A small image classifier, trained from scratch.
Data: trained on Sentinel-2 satellite tiles (TerraMesh), 145000 training examples, 51.2 epochs.
Rows from block 8 of a small image classifier, named by matrix and row number. Rows with one number belong to one channel. Each number is 128 + 24 x the weight over its row's rms, rounded and kept within 0 to 255. All counts start at 0. Numbers have three digits each.
After each channel's rows are labels from the 100 images, of 14848, where the channel reaches its highest value: "patch colour" is the nearest of a few named colours to the mean colour under the peak. Only what is clearly more common there than usual is listed. The data: Sentinel-2 satellite tiles (TerraMesh). In brackets: how many of the 100, against the usual share in percent.
# convs0: first 3x3 conv, stride 2 (model.blocks.8.convs.0.weight, 176x112x3x3, each kernel summed), inputs 0-111
# convs1: second 3x3 conv (model.blocks.8.convs.1.weight, 176x176x3x3, transposed, each kernel summed), outputs 0-87

convs0.138:108115134118170124127134132144122149072139141137141147129091149109150117158116141119140215115123128147137115100077121174172116132115131115104122166127126144143115109121111097145124143106135117152204122172118123110073115163134134114105127163089126149119089118093134107101104145128127104093085125123152107136106114130118115107144085141101
convs1.138:144104122152159125134183107094137177106126128129132123135129156127128095144138082134148161146159107138140133109123132145128168151140121133112175129143102138075110144124171123083115149111141152121113122095121124127161104100138118135128145152155142152135171066137113
patch colour: pink (25 vs 8.7)

convs0.59:145085171126147145181101169145156159131134083123083172147124163139105143122147107116106116171120109135152139123120141114145137135115143143134117122119092125119066141111121136128124152121132106076105111137115103125081147135119203077155125132117097100119114107150131134110168120116107144115128132159123143104130114070114094145140100101121
convs1.59:164118091130078127141139114150068119159147135135139127130132115129095143126104132085118107117122132148231147144103095176088151165123087120116153150122138164121118124136099145174113131125149134132119163129108102132134193108126132155117127060152104119144144147087129
patch colour: white (74 vs 3.5)

convs0.101:099126107139117109105115072107148097113107133133128078116111131137135066104068130146158113104102105132136124149149115109124158128142124093111120115147161165089150133129065116120111110119148144149115070090129156061158148124121093142134118111163148133105123098108120090153108097122139111118127113107111114129113116112140132131116114083091
convs1.101:149120124108138103150126125154170121154116114098119077114110041096154161135123157165120132139116128098135151139152163113123114084118128137120073132150138153157105120139114142096137117130106115146123083110130127131098133134152149139119116158161121146121169104144100
patch colour: black (50 vs 15.6)

convs0.108:141069099157155194105139125127163066150136127135105140113120164135117124150101096121116145106161095092110148103115105115107152121147102136158149115134094150124129163110106146112123142112145138105151129125121110129130109170141114172127117128134106130084132082108091158117154082117119150151125140076134103166170120117130177130134138152130
convs1.108:146100120076132079166133083102153158100134139140151102119075144136149157102116101122121150104120051153109094122123130118098141122094122120127146079144110099130154118124150110095133117122117139086122107147127140142121126127125050163124117142138132144101157078119108
patch colour: brown (65 vs 39.5)

convs0.123:132110159118113153132089135172129142115134092157099139148108151137138126132125094126099152161079096150107133078137141164148104148130143133129127110099129129102109127114090108130083136116132123144158119148129116099121172134120143084162115139139149108102128100176126138122121084088115118103073120153134129137134101113124109148090061065110
convs1.123:142138120136103133145127134153144115157141146109169137136142106146136150138130137116114095165164133086115148159104063094110170117128097150066148143113128157140062099114096113132107130118113130136131098125128119105148154131157131138125119112113105071128115120071119
patch colour: pink (64 vs 8.7)

convs0.92:130101127152169154141135206151184154138124108104080170130129140132108135146142112121130130127185127127146117125092123120140109137098122151135126110140074100175112119148165146141137125116126121070120145153118096137107103150130168089113075133070109113127105144120140143096157142123134138122125131147113147120135124067122103150138130142111
convs1.92:164103130140100140151135134127093128120100117149107101135125135113102118123110113132129124113107144166200141127122112202117150197118113128139147145137140144114089134135119157157138134144151146146110180158121099151143160045119132156101109084128116162130173140123124
patch colour: white (48 vs 3.5); pink (43 vs 8.7)

convs0.133:111112130095178138130126139153145130096142134155138149110098140112145118144123102093095196120152101143098113097111097155132132136107131121102164168146128135161078094088139107143097123090136124134187133152104140112066110147134134129091102161114127110104100100105106128099131177132108087108097104131129125137117117130097147129114148135098
convs1.133:159081140162145147146175133087125168093089131122089116131127145124132074130117083134137172115142143118130144108122148153119151150144122147125158147123124132089134137129161128121129143129154155114128145130115133134173091078081126163129122117161136157123146126135098
patch colour: pink (34 vs 8.7)

convs0.45:141156135162169122148114151140173138122130164136176165136137148134133129140142142122177147146146157134105091164122106115135146114139149138135155151158170115178148111142169106154164113111142176169118137111127162144169150142149156116128163157146148139131117151143120137147115148135183081101095168137127132148139115119123121081148135146080
convs1.45:110129109154095148141159113103130082146110111119076107177141139123127126109120113143113106128115142121158166106164161184157118179159147156148165123127131114168106141133113132119140144158167159145101174108137094124171117089082128139129138120114141180129164132128105
patch colour: pink (25 vs 8.7)

convs0.146:110137136129165137132160138214114210095146138128099145144128138102118131124116141155099132123151128149107122103125147122149087165116157108130150117143117082155146094112161085169081124122128124127133141157096130124167180103165146092126124117125157126116139145113083114134123147110138130101138108157132148167155129135117098115111142129105
convs1.146:129146130156114153134187126130143106105132166103091120106108145137135123143121119128127129144120152102152141123080119173110169171127116121126152185086126160113085132146089139124118137125144154134119151127133104163174114130121125152103113101101129151112154134093102
patch colour: pink (45 vs 8.7); white (31 vs 3.5)

convs0.174:108101156096172138152141167146161137137140108095073155118128131120122157099138088172134101124179127089141113111131130115111129134136145116124114153127110107142116122169184147151133109117135121089108126121098136156067126126153185086136125117104098077146117124100078129144152112161099134137142089136134150114142134095130116118160137152133
convs1.174:137096086161111158143148121129106094113131126129099096123137152105125132152127135127125103135096152157176157097121135251123122179139110109137141145125139159111115136145111137145124126133200141138122177168155091148142158092119132153113131106120134132150153141134139
patch colour: pink (57 vs 8.7)

convs0.160:095143101100124155129135127099133124125081121181134124102148124141118132067135071117104126103119099119070109102164107065116131110127073117098131142134142148139125155133125123106125104102144126148116098140116140117156070122123120160135083117147144069104108131121091128141145145185094129124157136139110113093121122123157127137127121154128
convs1.160:195118104153150117128147118090118137139125141105136073054143137103124147125084129168084126148139130116137120074145151120102132123104130074072125121160116155097165082133119129126113141149119104125143114115088155140069118128134133115159100133123093151083134148121127
patch colour: black (68 vs 15.6)

convs0.89:130147154093122174152112146120124117149108066153116130105135126156119192105147110096111106153136098066127123116152101090115121129130115114098113121126110129121062146137127157146139140105132115118091101124109117162085136100115153109152133144135097061146139084120099145130154135159109093136126111136132144092132124108123098143132154105168
convs1.89:149127075160079147129130120143096112141149152129143104119180125093122156119139132090121115143103164127162104113132106165090135149138079103123127160111156162100155124121119146175099115153173138128145175124140143110135167137126152155149131083112127130148115176067182
patch colour: grey (73 vs 27.9)

convs0.91:154089169117147145191089178144175136122121112115103174148117155131118129116117095114126127190127126154149150129114135123144133133113136150127112115103121123129088138117121137106112134128106104117105118131111125089089134099117189084121122131117123107109091109169142123121159110121095141105132135127108145115106114049093112141122086102100
convs1.91:165117121124075119141134121155078135160140119142152141142126112131099124111084158102114125129126134149227145157124089154099157167107112139128161152138146150123140119148110143163104128135134130142132156130099120132121216110130135146119107065166112127137142144081114
patch colour: white (75 vs 3.5)

convs0.120:122122153118163149153165138129113088145132152113139139100135106133168153146130124074142154111152184137157145093107100139126123145085111149102116133076138109123151114106127135144107156147103147135148160084101134153110149146097146119094126131111151124140163176112133168096140114100132128153102108093119142150165201168124140133159130129145
convs1.120:118139145131142120164134166057162143135076114150112161133130165107092125165107104156094126116131128152131138082122149138159142142143162148112164125147149136175132174141136134141090144142136138155162133107151127143124130119157145122151163154148111127181112143160130
patch colour: black (65 vs 15.6)

convs0.39:121199109091131129126102102112127132130103145152215120104114096153123121088128152148145089125114104112111140117138073126136137136123133094086151132116159158166124121131147160135106099100132156158121097120140168116093140103131112150125120144161154135106127101134141084127132142150112106157136180125099109113083144105104160127140101124140
convs1.39:172118142112147087140137135099116136116058113158148077145134091116135135146073121137123134145117121097121129111096120116153127116153122145128075101094164153133113143145114139153140120173150154148162113120150143177141119114118151156146144148121130150128137141134128
patch colour: black (75 vs 15.6)

convs0.147:106133114128121100115127082114140105110121115143120090095118113125148085075084125143150105123112114110131132142164110098131166125127132091088102125134166172080165132150069108120112114125154110154105076087143158070141149118143100143134127109179155122107131115123109095148117096132139107117130117120131110120124108128157131128111109076096
convs1.147:152127106106137095133132125162170130160129118095117074100112059073130146149119170170118132141108127098142165118132156121102102077117116124118073130152125161135139114133121144098124114116104098147124074111126151140094145146156152114146124148157109155126153109134098
patch colour: black (60 vs 15.6)

convs0.104:133085147170187120168112181153149178131105168107102194142145147112116141117168130168134132134146135124166144164139144116173152108134133136136148128137131123168109150129160130141135149097141106110147117153116145142108134113141192099137118147132100124113090120136133122164174144159133135122138132168092127123141126114145092089149111136120
convs1.104:133119112137085123141153115133096105146119154133117109127122133119101134108118099124133109106090127160229130105133106223119147211124127132135170142121128144136108135146095162150104148135154156157122178116141113162147164062108125145101133092139135127134138139103135
patch colour: white (58 vs 3.5); pink (31 vs 8.7)

convs0.111:134144160116134152151157126122114129130145066180130131102127110130132119083105126151154131134135135070102132099130116127131118151114090102079113111088125130126154111158116108153120140147111101111154117152146123075114138095162139131132092116150148060075134152153104125126124120130134091118154108138112094128135126123154115131061150100084
convs1.111:145124089102142108132130125128134168121148136138120077116129125111082117161101144152064129141112121102119152069109152118111144058128129123106098109106123169165151106123142134134122110107135102137129140128118166164073114136120123100145141132162079116142113159137102
patch colour: black (36 vs 15.6)

convs0.29:137144093136119129100140130163148126100150138128140123130136111085144119132118134125082157116102119137099150117123130202149105178127159142127131118103129079134098112108152113182081093140125172137157139134128143072105102120166116112101116091129149090141099136127146122135122139135062122124129155120149150171115160144132132129122159145077
convs1.29:113132151143150149154168149109121142102097128095106140117126148127153140143125131139120152137165155100127114120085129098135168157110152154127147155133155160090109152137137122104120140109107162115144105144153165134151132117144157104126127135145128106141137075125096
patch colour: orange (39 vs 3.4); pink (39 vs 8.7)

convs0.27:154172145092094158143092111091088121129136125146149118129138142193098136095128125132098097172111094141128129089160138083141157138062122104127106142104136139115106152174116112110154139079097112122104120111102125124138150110139118132128149155141163134137165075152123131097160105154149146115118103144138138099119102144147112159111139110127
convs1.27:148128089143126123054118115148140135145132141146165151094159141088121145158122152088117160116120161127118067136159089119144109120105090070126127154149152143084140120117147093162119121135131119098116135110095143106128122156178156076174119134084116143140101156108161
patch colour: black (48 vs 15.6)

convs0.153:123146146095114151147171119105117095117139104168148114115126135207086150117112073131156124158122103159118125126111103113122113135123091086132087107117125111114155153131108126077124093097113069112116126120069119140143134108116132145113096146083150108129110119147093107122180108104110151108133091113132136117133115139123131154105101113136
convs1.153:156117065114142124128134137149162141148103113135169162117135151058109163131110132139083131156120140150121062141126140125154121126120117090101131146151160132121126137123128093136104136144130134098090128116109109117144114117169134122120126133111072118123141131145154
patch colour: black (45 vs 15.6)

convs0.31:136129139112150153143156128118117069149128148106157125105123098144140142144118120088141150096153171137146154104108108131123125139079112142120117112099146111098143113095112155128094148138110159138148146068122133144098140141083133120079130127115141130142153171108145158103130107099123145176084127074120139136153213148107141144140129132143
convs1.31:118136136115148108157125168066152148126066104162128162140133171109106129158109099153080138107135116147107131096109141124159117126152158155108171107136163134169132171143138129150102143158124145156156127125154144152123108115146145126147172151146108139173113151157142
patch colour: black (70 vs 15.6)

convs0.82:124151076100142156127116127094137135132064113151140126107130110143115130069130092110115119138144080109110127130170094058141153104137082118104147127151156171147118154129129139124126117095155147158136091150130171112123136112122116161120108129166141097102122103128110120140135155195126115136158150150103101086113122107146152143133110129124
convs1.82:189146133144137104130134098104118148127099155108138079077137095113128128123062131132110132138128115097133128116134124122102126121125130118076111124151135148100170093142118140135128141154110132128161114131111168149070119138119129140153115131127117158093135148121119
patch colour: black (69 vs 15.6)

convs0.70:148142143164162115143130140165125145146149146132135155134139112116139125106126179157169129145138129120095116114169136161143135137155152134162148119119162092179128117147174108165122083146128136145106153124086164120155167080148144112150136130138156067121172144127112140164103142139191150136160111145142145147142150120127152143097161123106
convs1.70:106117100155088119162149155135127104096113140124084109146117125139089089115114157114090093142140150109151153122120118169109135168109122160132156131100149130171102130126061130128125125149132152144093152138112104172134118119140140143096121075095094165121142143107095
patch colour: pink (25 vs 8.7)

convs0.118:057127145158150157124131141096115146128109095112123148149151127109150114086137168131127139099096155130146156122131151105147148106111121137156152071137113139104143146130091139093124170161117095104150143118116133119119137086122127149123116102134080134099146136125084153108104130149093124145130147126072103093149165116147143103145156062133
convs1.118:136156144099127097133132119102163152148117167132104158113069166151133091134139123128134121118134114139140134091121121092139135102046154131136160116136088100149129142154145156140144148105065137141145125102160142150081126131127107105151168164130137142135118125137103
patch colour: black (42 vs 15.6)

convs0.58:147142162078155111167153139122112144127161123159120148113113130145136143110157134126134120151108139113116134135147134149136140125114133106135073180069128142119134118160141137124152122132116045107118136153063122132080104116153149146142130129124126099149129127127137106110143098140119218113167126157150143137093135152108154133108139107151
convs1.58:110119111137140089155110130163128123098208157155150145140127143124107142131112134112154117167122106138130111125125104159130124150070131121154151126126127131131182102128114090168108133115126108121100135133119110169072114161157103112093154116101137105095087157147178
patch colour: pink (31 vs 8.7)

convs0.42:116122146080143155142135149116128102150117080123094121085137123154119174132128099095097145142176118095120109105136093086108113128109106130088107138122081110097086113154131156137133161121136125091118135101098111181098139135095146111131110157104100090140142128098088165120139132159112088144126083119143155102144129101114111141132145136164
convs1.42:127111110158093155136121106132136104109135138135103102093191151077098133146122125078115107131132160156144098110117111169097134147162069097116124145137148139082135140128141129152116113157208145130147167124150108119153153133123145154145144107099103122144112145104162
patch colour: pink (31 vs 8.7)

convs0.83:163126140119163141135107160126108120110130160129120148141126137142124115141144131112102181150137138194142079063152129150122141128121125148143103106085144122108100155165126104128150097096096150145170117119120143129151064128100147142149119149108141127151094128106140146137095114180136142105160080105146147141108120124161129165160087118113
convs1.83:107056127153162130114154137082117123124081137143105149123153155104140102131123158165127153135200129155144114144217137132155173134129168118093161140192109082109117133129113110116127120146106139148102128145101128109113129081145134122105118108150113155130108102158147
patch colour: pink (31 vs 8.7); white (30 vs 3.5)

convs0.52:144084160133163139177092197154173161131127111108083195142128155126111142122156111135109120154134119136162144138131142114151156135114137148134120118125105125142085142123146138127127143104138118084113116145115119130089131135133221090128122127127102109122100103149134131127172129145114150116141144162117143111135117069124105145147109111122
convs1.52:162111103128080121140138116140076119158127127139133118130121120132096137115091133104115116108117134157249143132116094186105154184111106125119152145128139156117108127145104156171112138132140140139114166132107094136132188077120133152101120065152108121141148144091125
patch colour: white (68 vs 3.5)

convs0.107:146137151135098118143159107127145099117141105139164130123130101146106137075121095114147116136123109160133179126122127105104127123103105108143095110088117118111170177133117152052116088101124111111102121108140111119140133102114131140096083086094130062125139120124124107106177116106130182130119158114148121075132132138136141149129103103137
convs1.107:177143084085135111128130101142170167135087146181205138095100169074135141136115107138079145120080118134137109119104153118136099118120130089083145105136153128126113123137139116165110138143081160117120122107118132163137127117180140117130131159119078136121146141133167
patch colour: black (59 vs 15.6)

convs0.1:127084160131155134158109171126157150139130091093069153139113152133114144122139100143087110144133123127156119100120145097130132132119136145138101136114090110116067128131135146127114131114125101068091122118104108138080142164113199067149124112107096098136114120123113144112153103132106136127144114144128162100138130082113098141160106131116
convs1.1:158104083140105138144137104140086101141139130138119113119136136125103137147115129099127102123125133156206169140109107201093146174133076104112149146131130163106125121136099137164143115130168135133133163142121081130136185111125132159119126091138114127140152136110134
patch colour: white (55 vs 3.5)

convs0.110:129145136065121126133156131137068149107214122103111138132119092120114138105138115135111106128122130120110127115134153138142148152117155116137078129066136121136117093144146105121110123127111092116118147146102123111061147085210128099125149088148129110144140131125129117129132120126130180098121137144152142155127129148112110112099151118101
convs1.110:102142110152141122150139110173154107111191139121104158116100157115125110119110146124131138157125149113101118143110097120095150159079124133153165161114139159129123116137118101139111115109116140123134113137142093136127096152153136081117133146113112095106129124150110
patch colour: orange (41 vs 3.4)

convs0.115:100096158133121105152128130150160122157139079129111148113153127097137129115108113161145108136122126132100096140135124180083098118147142126134109072113150118140130135175148143166129120106133103135144133117135139119166103073146141110183134114115140087115103123162160124159122075100129132135086108096111121159089113120140089129129062113130
convs1.115:129138105162089135165109168158154113141158126118085130157147116132136121115147152134101084156159144120142178144146146169084127131149130178087137111124119094161057107150144126101092155141136125184090142152115072135100148099138134136107105093132068134148146109093085
patch colour: pink (36 vs 8.7); white (29 vs 3.5)

convs0.74:149112140134125090134162103125106124132188133114133132102161137124170125168112159111102087136147146104140167151137130164108156127117145128092171114144133117134161150143127141103133169144149106118093129080139122148152203143124126133129172146125107132143207138129128127131143129152183170136146113117171115126161153153122134134128122129147
convs1.74:101155165113126135139140104133139140168169147133122143139107148121105081140139108106131136137091140118107151076132104103129125115091132117150156108137162112120157188157118126121129149128094159100141129052106150115149104154144117100170127118131126121133137118112099
patch colour: black (50 vs 15.6)

convs0.99:174123143137105173142120141130155106117135123128161166121161121155095139178146142136112125152124103157104148119068128152133081126118129144137113095131100122124137140084121151120101159106129175099129117143144090106112112177104145128103119094087111147116115127168174136113117154088107173133112121131131122110123138080116115198127135140128
convs1.99:138114099115112120142092153048130154132055084170171148166109146108129130140141112139116136089164101132131095156145089113152129111093144156152127109137160111138112117134133106135127107146104149145102139138112166140121129087120102134103135123124101139134108125121133
patch colour: pink (28 vs 8.7)

convs0.116:134115158107115129146106103097117113117138112070125118136094129144134131170111142163103098163145143131121129180120138157108128123157138122133141156108125135122156062127102123104135143114118109111098084117125118118157116184109131105130164133124112175133134127172149106153131141093064165102101116084080111117104132102093114145097106117115
convs1.116:080140135124110128184109133160144059138151102114154132164166170128124152145144129129154076127134103121134104160161090128155109117129110159174153113090158092136147134142082112099110136108153119158133112106148084098140144148115105177064139154097149080124079109103136
patch colour: brown (78 vs 39.5)

convs0.6:121112124134137144122098154163146166126132123124115148145127130117123130127145127115072138119107109152099152093122144143173077170120139147136140100126115081154075083068127143144075115105115123139153155193121128115058142106136137111117115128138162115129139114127136146116127158112119117121127156163114160166138128106081140174119137117111
convs1.6:166151156129140123139148122129144124140089148141133123120079110140142130140102119116123147119158136111164123145078096136111216150087120129104133155124145163107093099131110140158145140133096158110147133120128112135153116124143133136110121130136128122129152124109097
patch colour: pink (76 vs 8.7)

convs0.41:131134150071132151137145114122080124117156124120095138112141096147093133119118122166117078155168112106111122091121130105138148152097139093108127123135127105115130105175144092132139126114126121120121126122115111101084162114216117078082151102133138144125123118148080110123124106115125131102096111134131128152113082153134086090107124141096
convs1.41:118124107153125146090146104153135110084158124103137143090133144088147087122137146156132095154096155119100151130114118135136111128119123084156152187069125156130119093141116098148131085110148126105126137126130122107141116127117127037155128131140142118116111147134125
patch colour: brown (69 vs 39.5)

convs0.75:163106171109119158182113150123155133121090096141121159115129171121137147097127102120155128194131123120179162125138132096144151120115102141099105120114106146120119166138123131088134174133132083104097110116137117124117170108118166116151104128137113100095116109161148129127192096135106138121108128127119125093152117069151116140144112101139
convs1.75:153146128117070130157135107138080143171155104140176140140146100107134129108106120077122119123128126129186097123125089134114150142118117152162145149136149136139120134157118150179114135131136143129122148094107134119126235122132130150149102073171139112121125166093131
patch colour: grey (62 vs 27.9)

convs0.148:148100167110139135185108158127157141121129090141092141141102161134116137106127089127130119183114117151152144106123139113145128128124144138118076140078124127095073152122104137108123145121112087116089119124107124107082123121104178089144139126104111097131086109148136123125172089124086137112126121137120152107109111068110105138131080114127
convs1.148:161115112127095119152130103155087128162154125152152138134141112129116133125109143098127128137126129150208145152126111157099151153117093122123159150140145153127105118125099134179113109132144122127138151128084098118123208129145130138116111082167119123138157144089136
patch colour: white (42 vs 3.5)

convs0.13:118144122110159132107096121090153124139124105070141123114173086144121118099119142129099131137159113158152100124179163124087131117119121123126133122124138077111088103160155158126142146107128165123107125061132162140081148147104118122151132103122090094148123104107059132128116130168122144155138114097136125126141148082133147126163149143134
convs1.13:071122124133096115148118109130094084088115118130107107108106163113130091056107138071107095123154124145111136114127123137099091161143115101141134083135142110131156140147128098123154132146124159139144124158126063132138112135140130153161117088097126105105128113098136
patch colour: pink (28 vs 8.7)

convs0.7:118122116093094153131089125122090123132120160156123114114129135133139115097130098073055144136083105131105128079132111139152134153130102134109157159146139157111111195144115130130167131100141111156117121164100121140141069077131123148116096127140172100099145093107102139118130143143089106130110113151125133124139111141155119135099111091145
convs1.7:176103127141134129121092121118137133145110179152140142073124149115160127148134134138108109089142140140132108111155139130152110104096140086075124112168116124081120118137134135162099144123109137106107131119090135119087108101153128082161096151103129131135116158102164
patch colour: black (34 vs 15.6)