A small image classifier, trained from scratch.
Data: trained on Sentinel-2 satellite tiles (TerraMesh), 145000 training examples, 51.2 epochs.
Rows from block 3 of a small image classifier, named by matrix and row number. Rows with one number belong to one channel. Each number is 200 + 40 x the weight over its row's rms, rounded and kept within 0 to 999. All counts start at 0.
After each channel's rows are labels from the 100 images, of 14848, where the channel reaches its highest value: "strongest on" is what is common among them; "peak on" is the class under the peak. Only what is clearly more common there than usual is listed. The data: Sentinel-2 satellite tiles (TerraMesh). In brackets: how many of the 100.
# convs0: first 3x3 conv (model.blocks.3.convs.0.weight, 80x80x3x3, each kernel summed), inputs 0-79
# convs1: second 3x3 conv (model.blocks.3.convs.1.weight, 80x80x3x3, transposed, each kernel summed), outputs 0-79

convs0.16,212,137,123,208,165,139,167,179,159,160,146,235,186,196,157,218,176,207,172,175,184,210,181,208,176,178,201,265,193,169,210,256,286,97,131,226,184,205,226,137,129,170,208,260,154,163,142,210,227,194,169,237,263,183,149,189,154,181,163,182,154,175,239,216,202,209,147,201,153,236,177,211,153,166,131,210,160,166,206,288
convs1.16,166,251,228,177,255,189,188,186,166,233,217,213,193,220,232,124,141,200,224,171,181,168,193,258,247,234,165,254,89,201,241,279,232,180,222,230,238,199,194,161,190,202,151,157,212,190,168,148,146,155,128,207,257,148,211,158,195,214,212,217,215,283,215,202,181,158,221,222,202,50,207,221,211,182,194,214,223,196,134,221
strongest on: crops (74); main land cover: crops (53)
peak on: crops (47)

convs0.24,208,205,190,192,220,227,226,225,196,202,154,188,246,247,166,220,144,187,148,162,195,126,189,274,112,204,188,165,154,227,143,230,166,180,287,172,183,208,144,251,186,250,249,180,191,198,321,154,170,177,249,177,243,204,177,255,212,254,207,253,162,134,208,164,173,167,273,209,154,226,184,154,149,165,199,165,164,172,168,227
convs1.24,229,161,212,256,206,131,247,307,237,186,212,245,144,188,143,131,172,133,172,184,235,225,199,199,213,198,200,192,221,194,211,126,160,226,210,174,210,166,184,164,211,199,152,166,207,214,152,197,218,143,254,231,179,177,237,226,215,203,115,218,212,206,162,238,301,249,157,216,131,290,235,217,179,275,200,219,239,206,245,246
strongest on: crops (76); built area (74); main land cover: crops (52)
peak on: crops (37)

convs0.63,215,200,188,153,165,205,184,142,120,210,180,165,194,171,138,156,65,225,165,174,219,232,227,184,184,186,177,204,186,144,196,206,212,195,266,234,191,140,142,149,144,246,203,206,105,218,208,189,185,198,143,244,170,109,152,228,240,153,117,204,166,171,205,125,219,179,138,180,196,233,197,207,240,210,208,222,162,169,189,233
convs1.63,197,175,232,180,165,150,250,119,265,166,210,248,181,225,250,219,180,111,199,242,168,194,172,242,169,160,185,225,228,250,196,112,264,200,115,256,202,236,236,144,178,200,186,253,180,184,180,231,213,215,252,210,215,231,195,211,216,169,215,199,225,282,190,218,236,202,201,198,218,200,222,314,215,141,150,206,239,168,106,163
strongest on: crops (65); main land cover: crops (44)
peak on: crops (43)

convs0.5,180,198,242,143,186,215,145,163,130,216,203,140,216,171,114,204,229,145,194,173,192,193,184,179,195,214,247,226,268,179,186,271,314,157,156,190,193,216,191,189,122,215,158,251,211,176,253,159,192,141,166,205,211,131,150,140,251,184,160,177,214,162,185,191,230,133,115,183,153,167,206,150,135,231,210,198,177,198,178,171
convs1.5,199,166,195,172,171,187,237,249,210,151,195,189,233,123,146,256,189,149,146,242,247,190,221,140,233,218,149,296,204,271,142,216,214,211,170,254,182,132,154,196,212,149,204,215,220,217,238,216,124,255,240,193,302,256,137,232,206,205,209,292,212,236,222,194,205,205,260,219,170,219,203,210,213,200,245,215,241,221,224,255
strongest on: crops (71); main land cover: crops (49)
peak on: crops (49)

convs0.55,267,149,229,229,227,238,223,232,220,183,97,241,240,210,197,194,168,150,188,193,220,211,231,194,240,219,168,125,191,200,237,118,235,153,189,232,207,204,218,203,128,135,230,225,217,198,175,188,217,107,156,107,236,224,153,215,150,209,164,188,249,255,230,239,138,195,202,263,214,201,226,143,183,121,153,159,175,205,254,187
convs1.55,144,267,171,251,166,195,159,206,105,205,193,262,210,182,167,195,229,172,228,213,229,201,187,253,183,171,184,155,157,212,156,161,206,115,179,142,249,194,231,254,190,127,233,230,203,201,228,234,165,191,147,150,233,203,221,200,244,166,208,208,148,258,146,199,107,122,141,169,202,244,143,124,206,215,211,222,171,220,261,233
strongest on: crops (93); main land cover: crops (82); built area (64)
peak on: crops (79)

convs0.22,182,219,144,190,196,203,181,134,136,243,163,202,195,170,225,162,155,202,179,168,166,281,140,253,161,218,222,164,185,153,82,140,206,250,191,160,177,156,157,108,200,192,247,243,208,205,190,184,151,195,127,237,175,154,192,213,176,131,120,197,215,185,171,201,223,224,121,199,252,258,176,138,202,174,171,171,178,198,197,219
convs1.22,200,203,258,239,232,199,190,142,278,274,213,188,227,204,188,232,162,253,200,149,242,173,222,249,209,198,156,242,215,167,171,313,250,189,232,251,212,215,163,200,162,224,246,207,183,127,226,166,230,279,230,146,210,238,288,214,244,203,229,218,194,116,182,155,191,190,229,173,225,218,244,184,270,138,256,182,204,162,233,159
strongest on: crops (74); built area (67); main land cover: crops (47)
peak on: crops (41)

convs0.37,243,227,238,143,190,174,205,165,205,233,141,140,207,182,226,142,186,240,158,207,271,236,207,249,240,211,202,168,192,217,167,237,208,245,191,163,164,201,216,147,149,249,278,214,88,186,207,218,220,193,202,228,196,123,209,243,205,181,237,175,213,169,180,110,208,160,203,166,163,305,161,308,205,195,156,177,180,228,190,249
convs1.37,152,133,200,254,189,216,203,172,214,194,200,225,252,190,252,219,250,246,134,186,146,229,193,219,200,216,192,247,243,230,177,159,223,154,157,202,250,160,142,107,207,207,265,152,241,119,272,197,229,230,242,178,227,192,143,214,218,210,207,254,218,206,177,174,230,197,233,260,151,265,179,263,175,104,155,209,240,145,203,249
strongest on: water (75); main land cover: water (29); flooded vegetation (28)
peak on: water (32)

convs0.54,214,231,166,195,152,184,133,167,234,192,174,253,184,205,199,209,172,168,230,211,165,186,227,186,136,189,192,161,122,272,101,152,198,230,166,178,175,162,167,251,246,174,277,183,204,232,236,193,175,199,211,167,180,256,294,197,215,200,174,271,233,160,263,168,246,205,177,285,254,189,188,161,185,185,180,208,247,101,166,161
convs1.54,157,165,226,160,187,185,235,237,163,266,165,119,232,206,225,215,255,272,158,185,179,175,180,158,218,198,262,265,242,229,153,193,203,217,226,218,112,152,154,186,148,238,198,172,231,149,264,205,193,167,188,150,258,211,148,191,206,226,236,153,189,164,164,106,267,226,142,170,154,157,173,212,233,242,170,118,204,196,174,204
strongest on: crops (71); main land cover: crops (48)
peak on: crops (36)

convs0.70,237,233,206,167,152,156,286,234,187,223,244,215,231,209,213,216,191,269,233,196,176,169,197,154,267,161,154,148,213,151,157,228,202,108,159,194,182,158,194,130,243,274,260,173,256,172,216,237,171,115,110,270,200,183,192,170,142,167,168,168,255,163,231,188,219,175,205,196,231,159,238,190,169,166,172,209,130,200,194,203
convs1.70,201,226,176,196,226,284,214,215,138,205,240,158,218,191,275,278,256,277,173,179,162,273,195,137,223,212,173,171,198,190,219,217,211,178,207,184,190,209,202,209,182,254,272,226,146,231,184,247,214,157,142,152,196,190,197,149,230,169,240,109,209,143,193,128,154,190,226,220,223,239,221,201,172,145,171,157,176,110,120,173
strongest on: water (78); flooded vegetation (62); main land cover: flooded vegetation (36)
peak on: flooded vegetation (33)

convs0.40,151,199,169,166,185,211,205,201,194,225,139,268,203,260,172,149,193,149,198,238,167,169,192,224,201,255,233,192,111,286,146,213,210,153,176,95,219,231,161,204,159,214,181,210,223,122,213,176,153,177,281,205,279,143,201,229,262,176,155,258,145,219,188,195,197,213,168,237,203,251,130,226,212,192,226,237,227,138,175,182
convs1.40,201,196,186,155,212,224,226,154,100,194,172,206,267,158,212,207,233,174,251,229,219,197,123,173,184,176,194,268,220,249,237,132,164,242,229,241,116,209,202,237,124,235,172,264,214,196,140,214,163,236,191,255,188,194,157,221,230,197,237,253,255,189,162,201,223,169,244,170,142,187,252,257,198,179,208,148,272,213,263,264
strongest on: water (71)
peak on: water (43)

convs0.18,156,178,167,162,218,186,199,203,183,244,191,135,154,140,206,151,150,289,179,202,217,266,216,198,290,260,284,157,161,205,159,213,174,221,240,155,179,177,200,185,100,249,228,261,138,214,188,182,230,220,149,255,179,183,234,267,187,169,220,155,193,197,172,193,259,231,283,199,186,218,182,221,152,240,158,163,167,158,207,194
convs1.18,178,206,162,212,176,181,220,133,190,207,120,239,297,253,242,159,224,168,213,216,118,228,134,267,168,205,150,252,196,191,130,102,239,210,243,223,224,190,205,149,229,268,201,219,143,132,190,210,178,202,253,204,137,219,214,222,255,218,227,144,189,208,169,209,176,200,195,197,208,188,135,271,211,194,159,232,177,141,157,175
strongest on: water (75); main land cover: water (28)
peak on: water (33)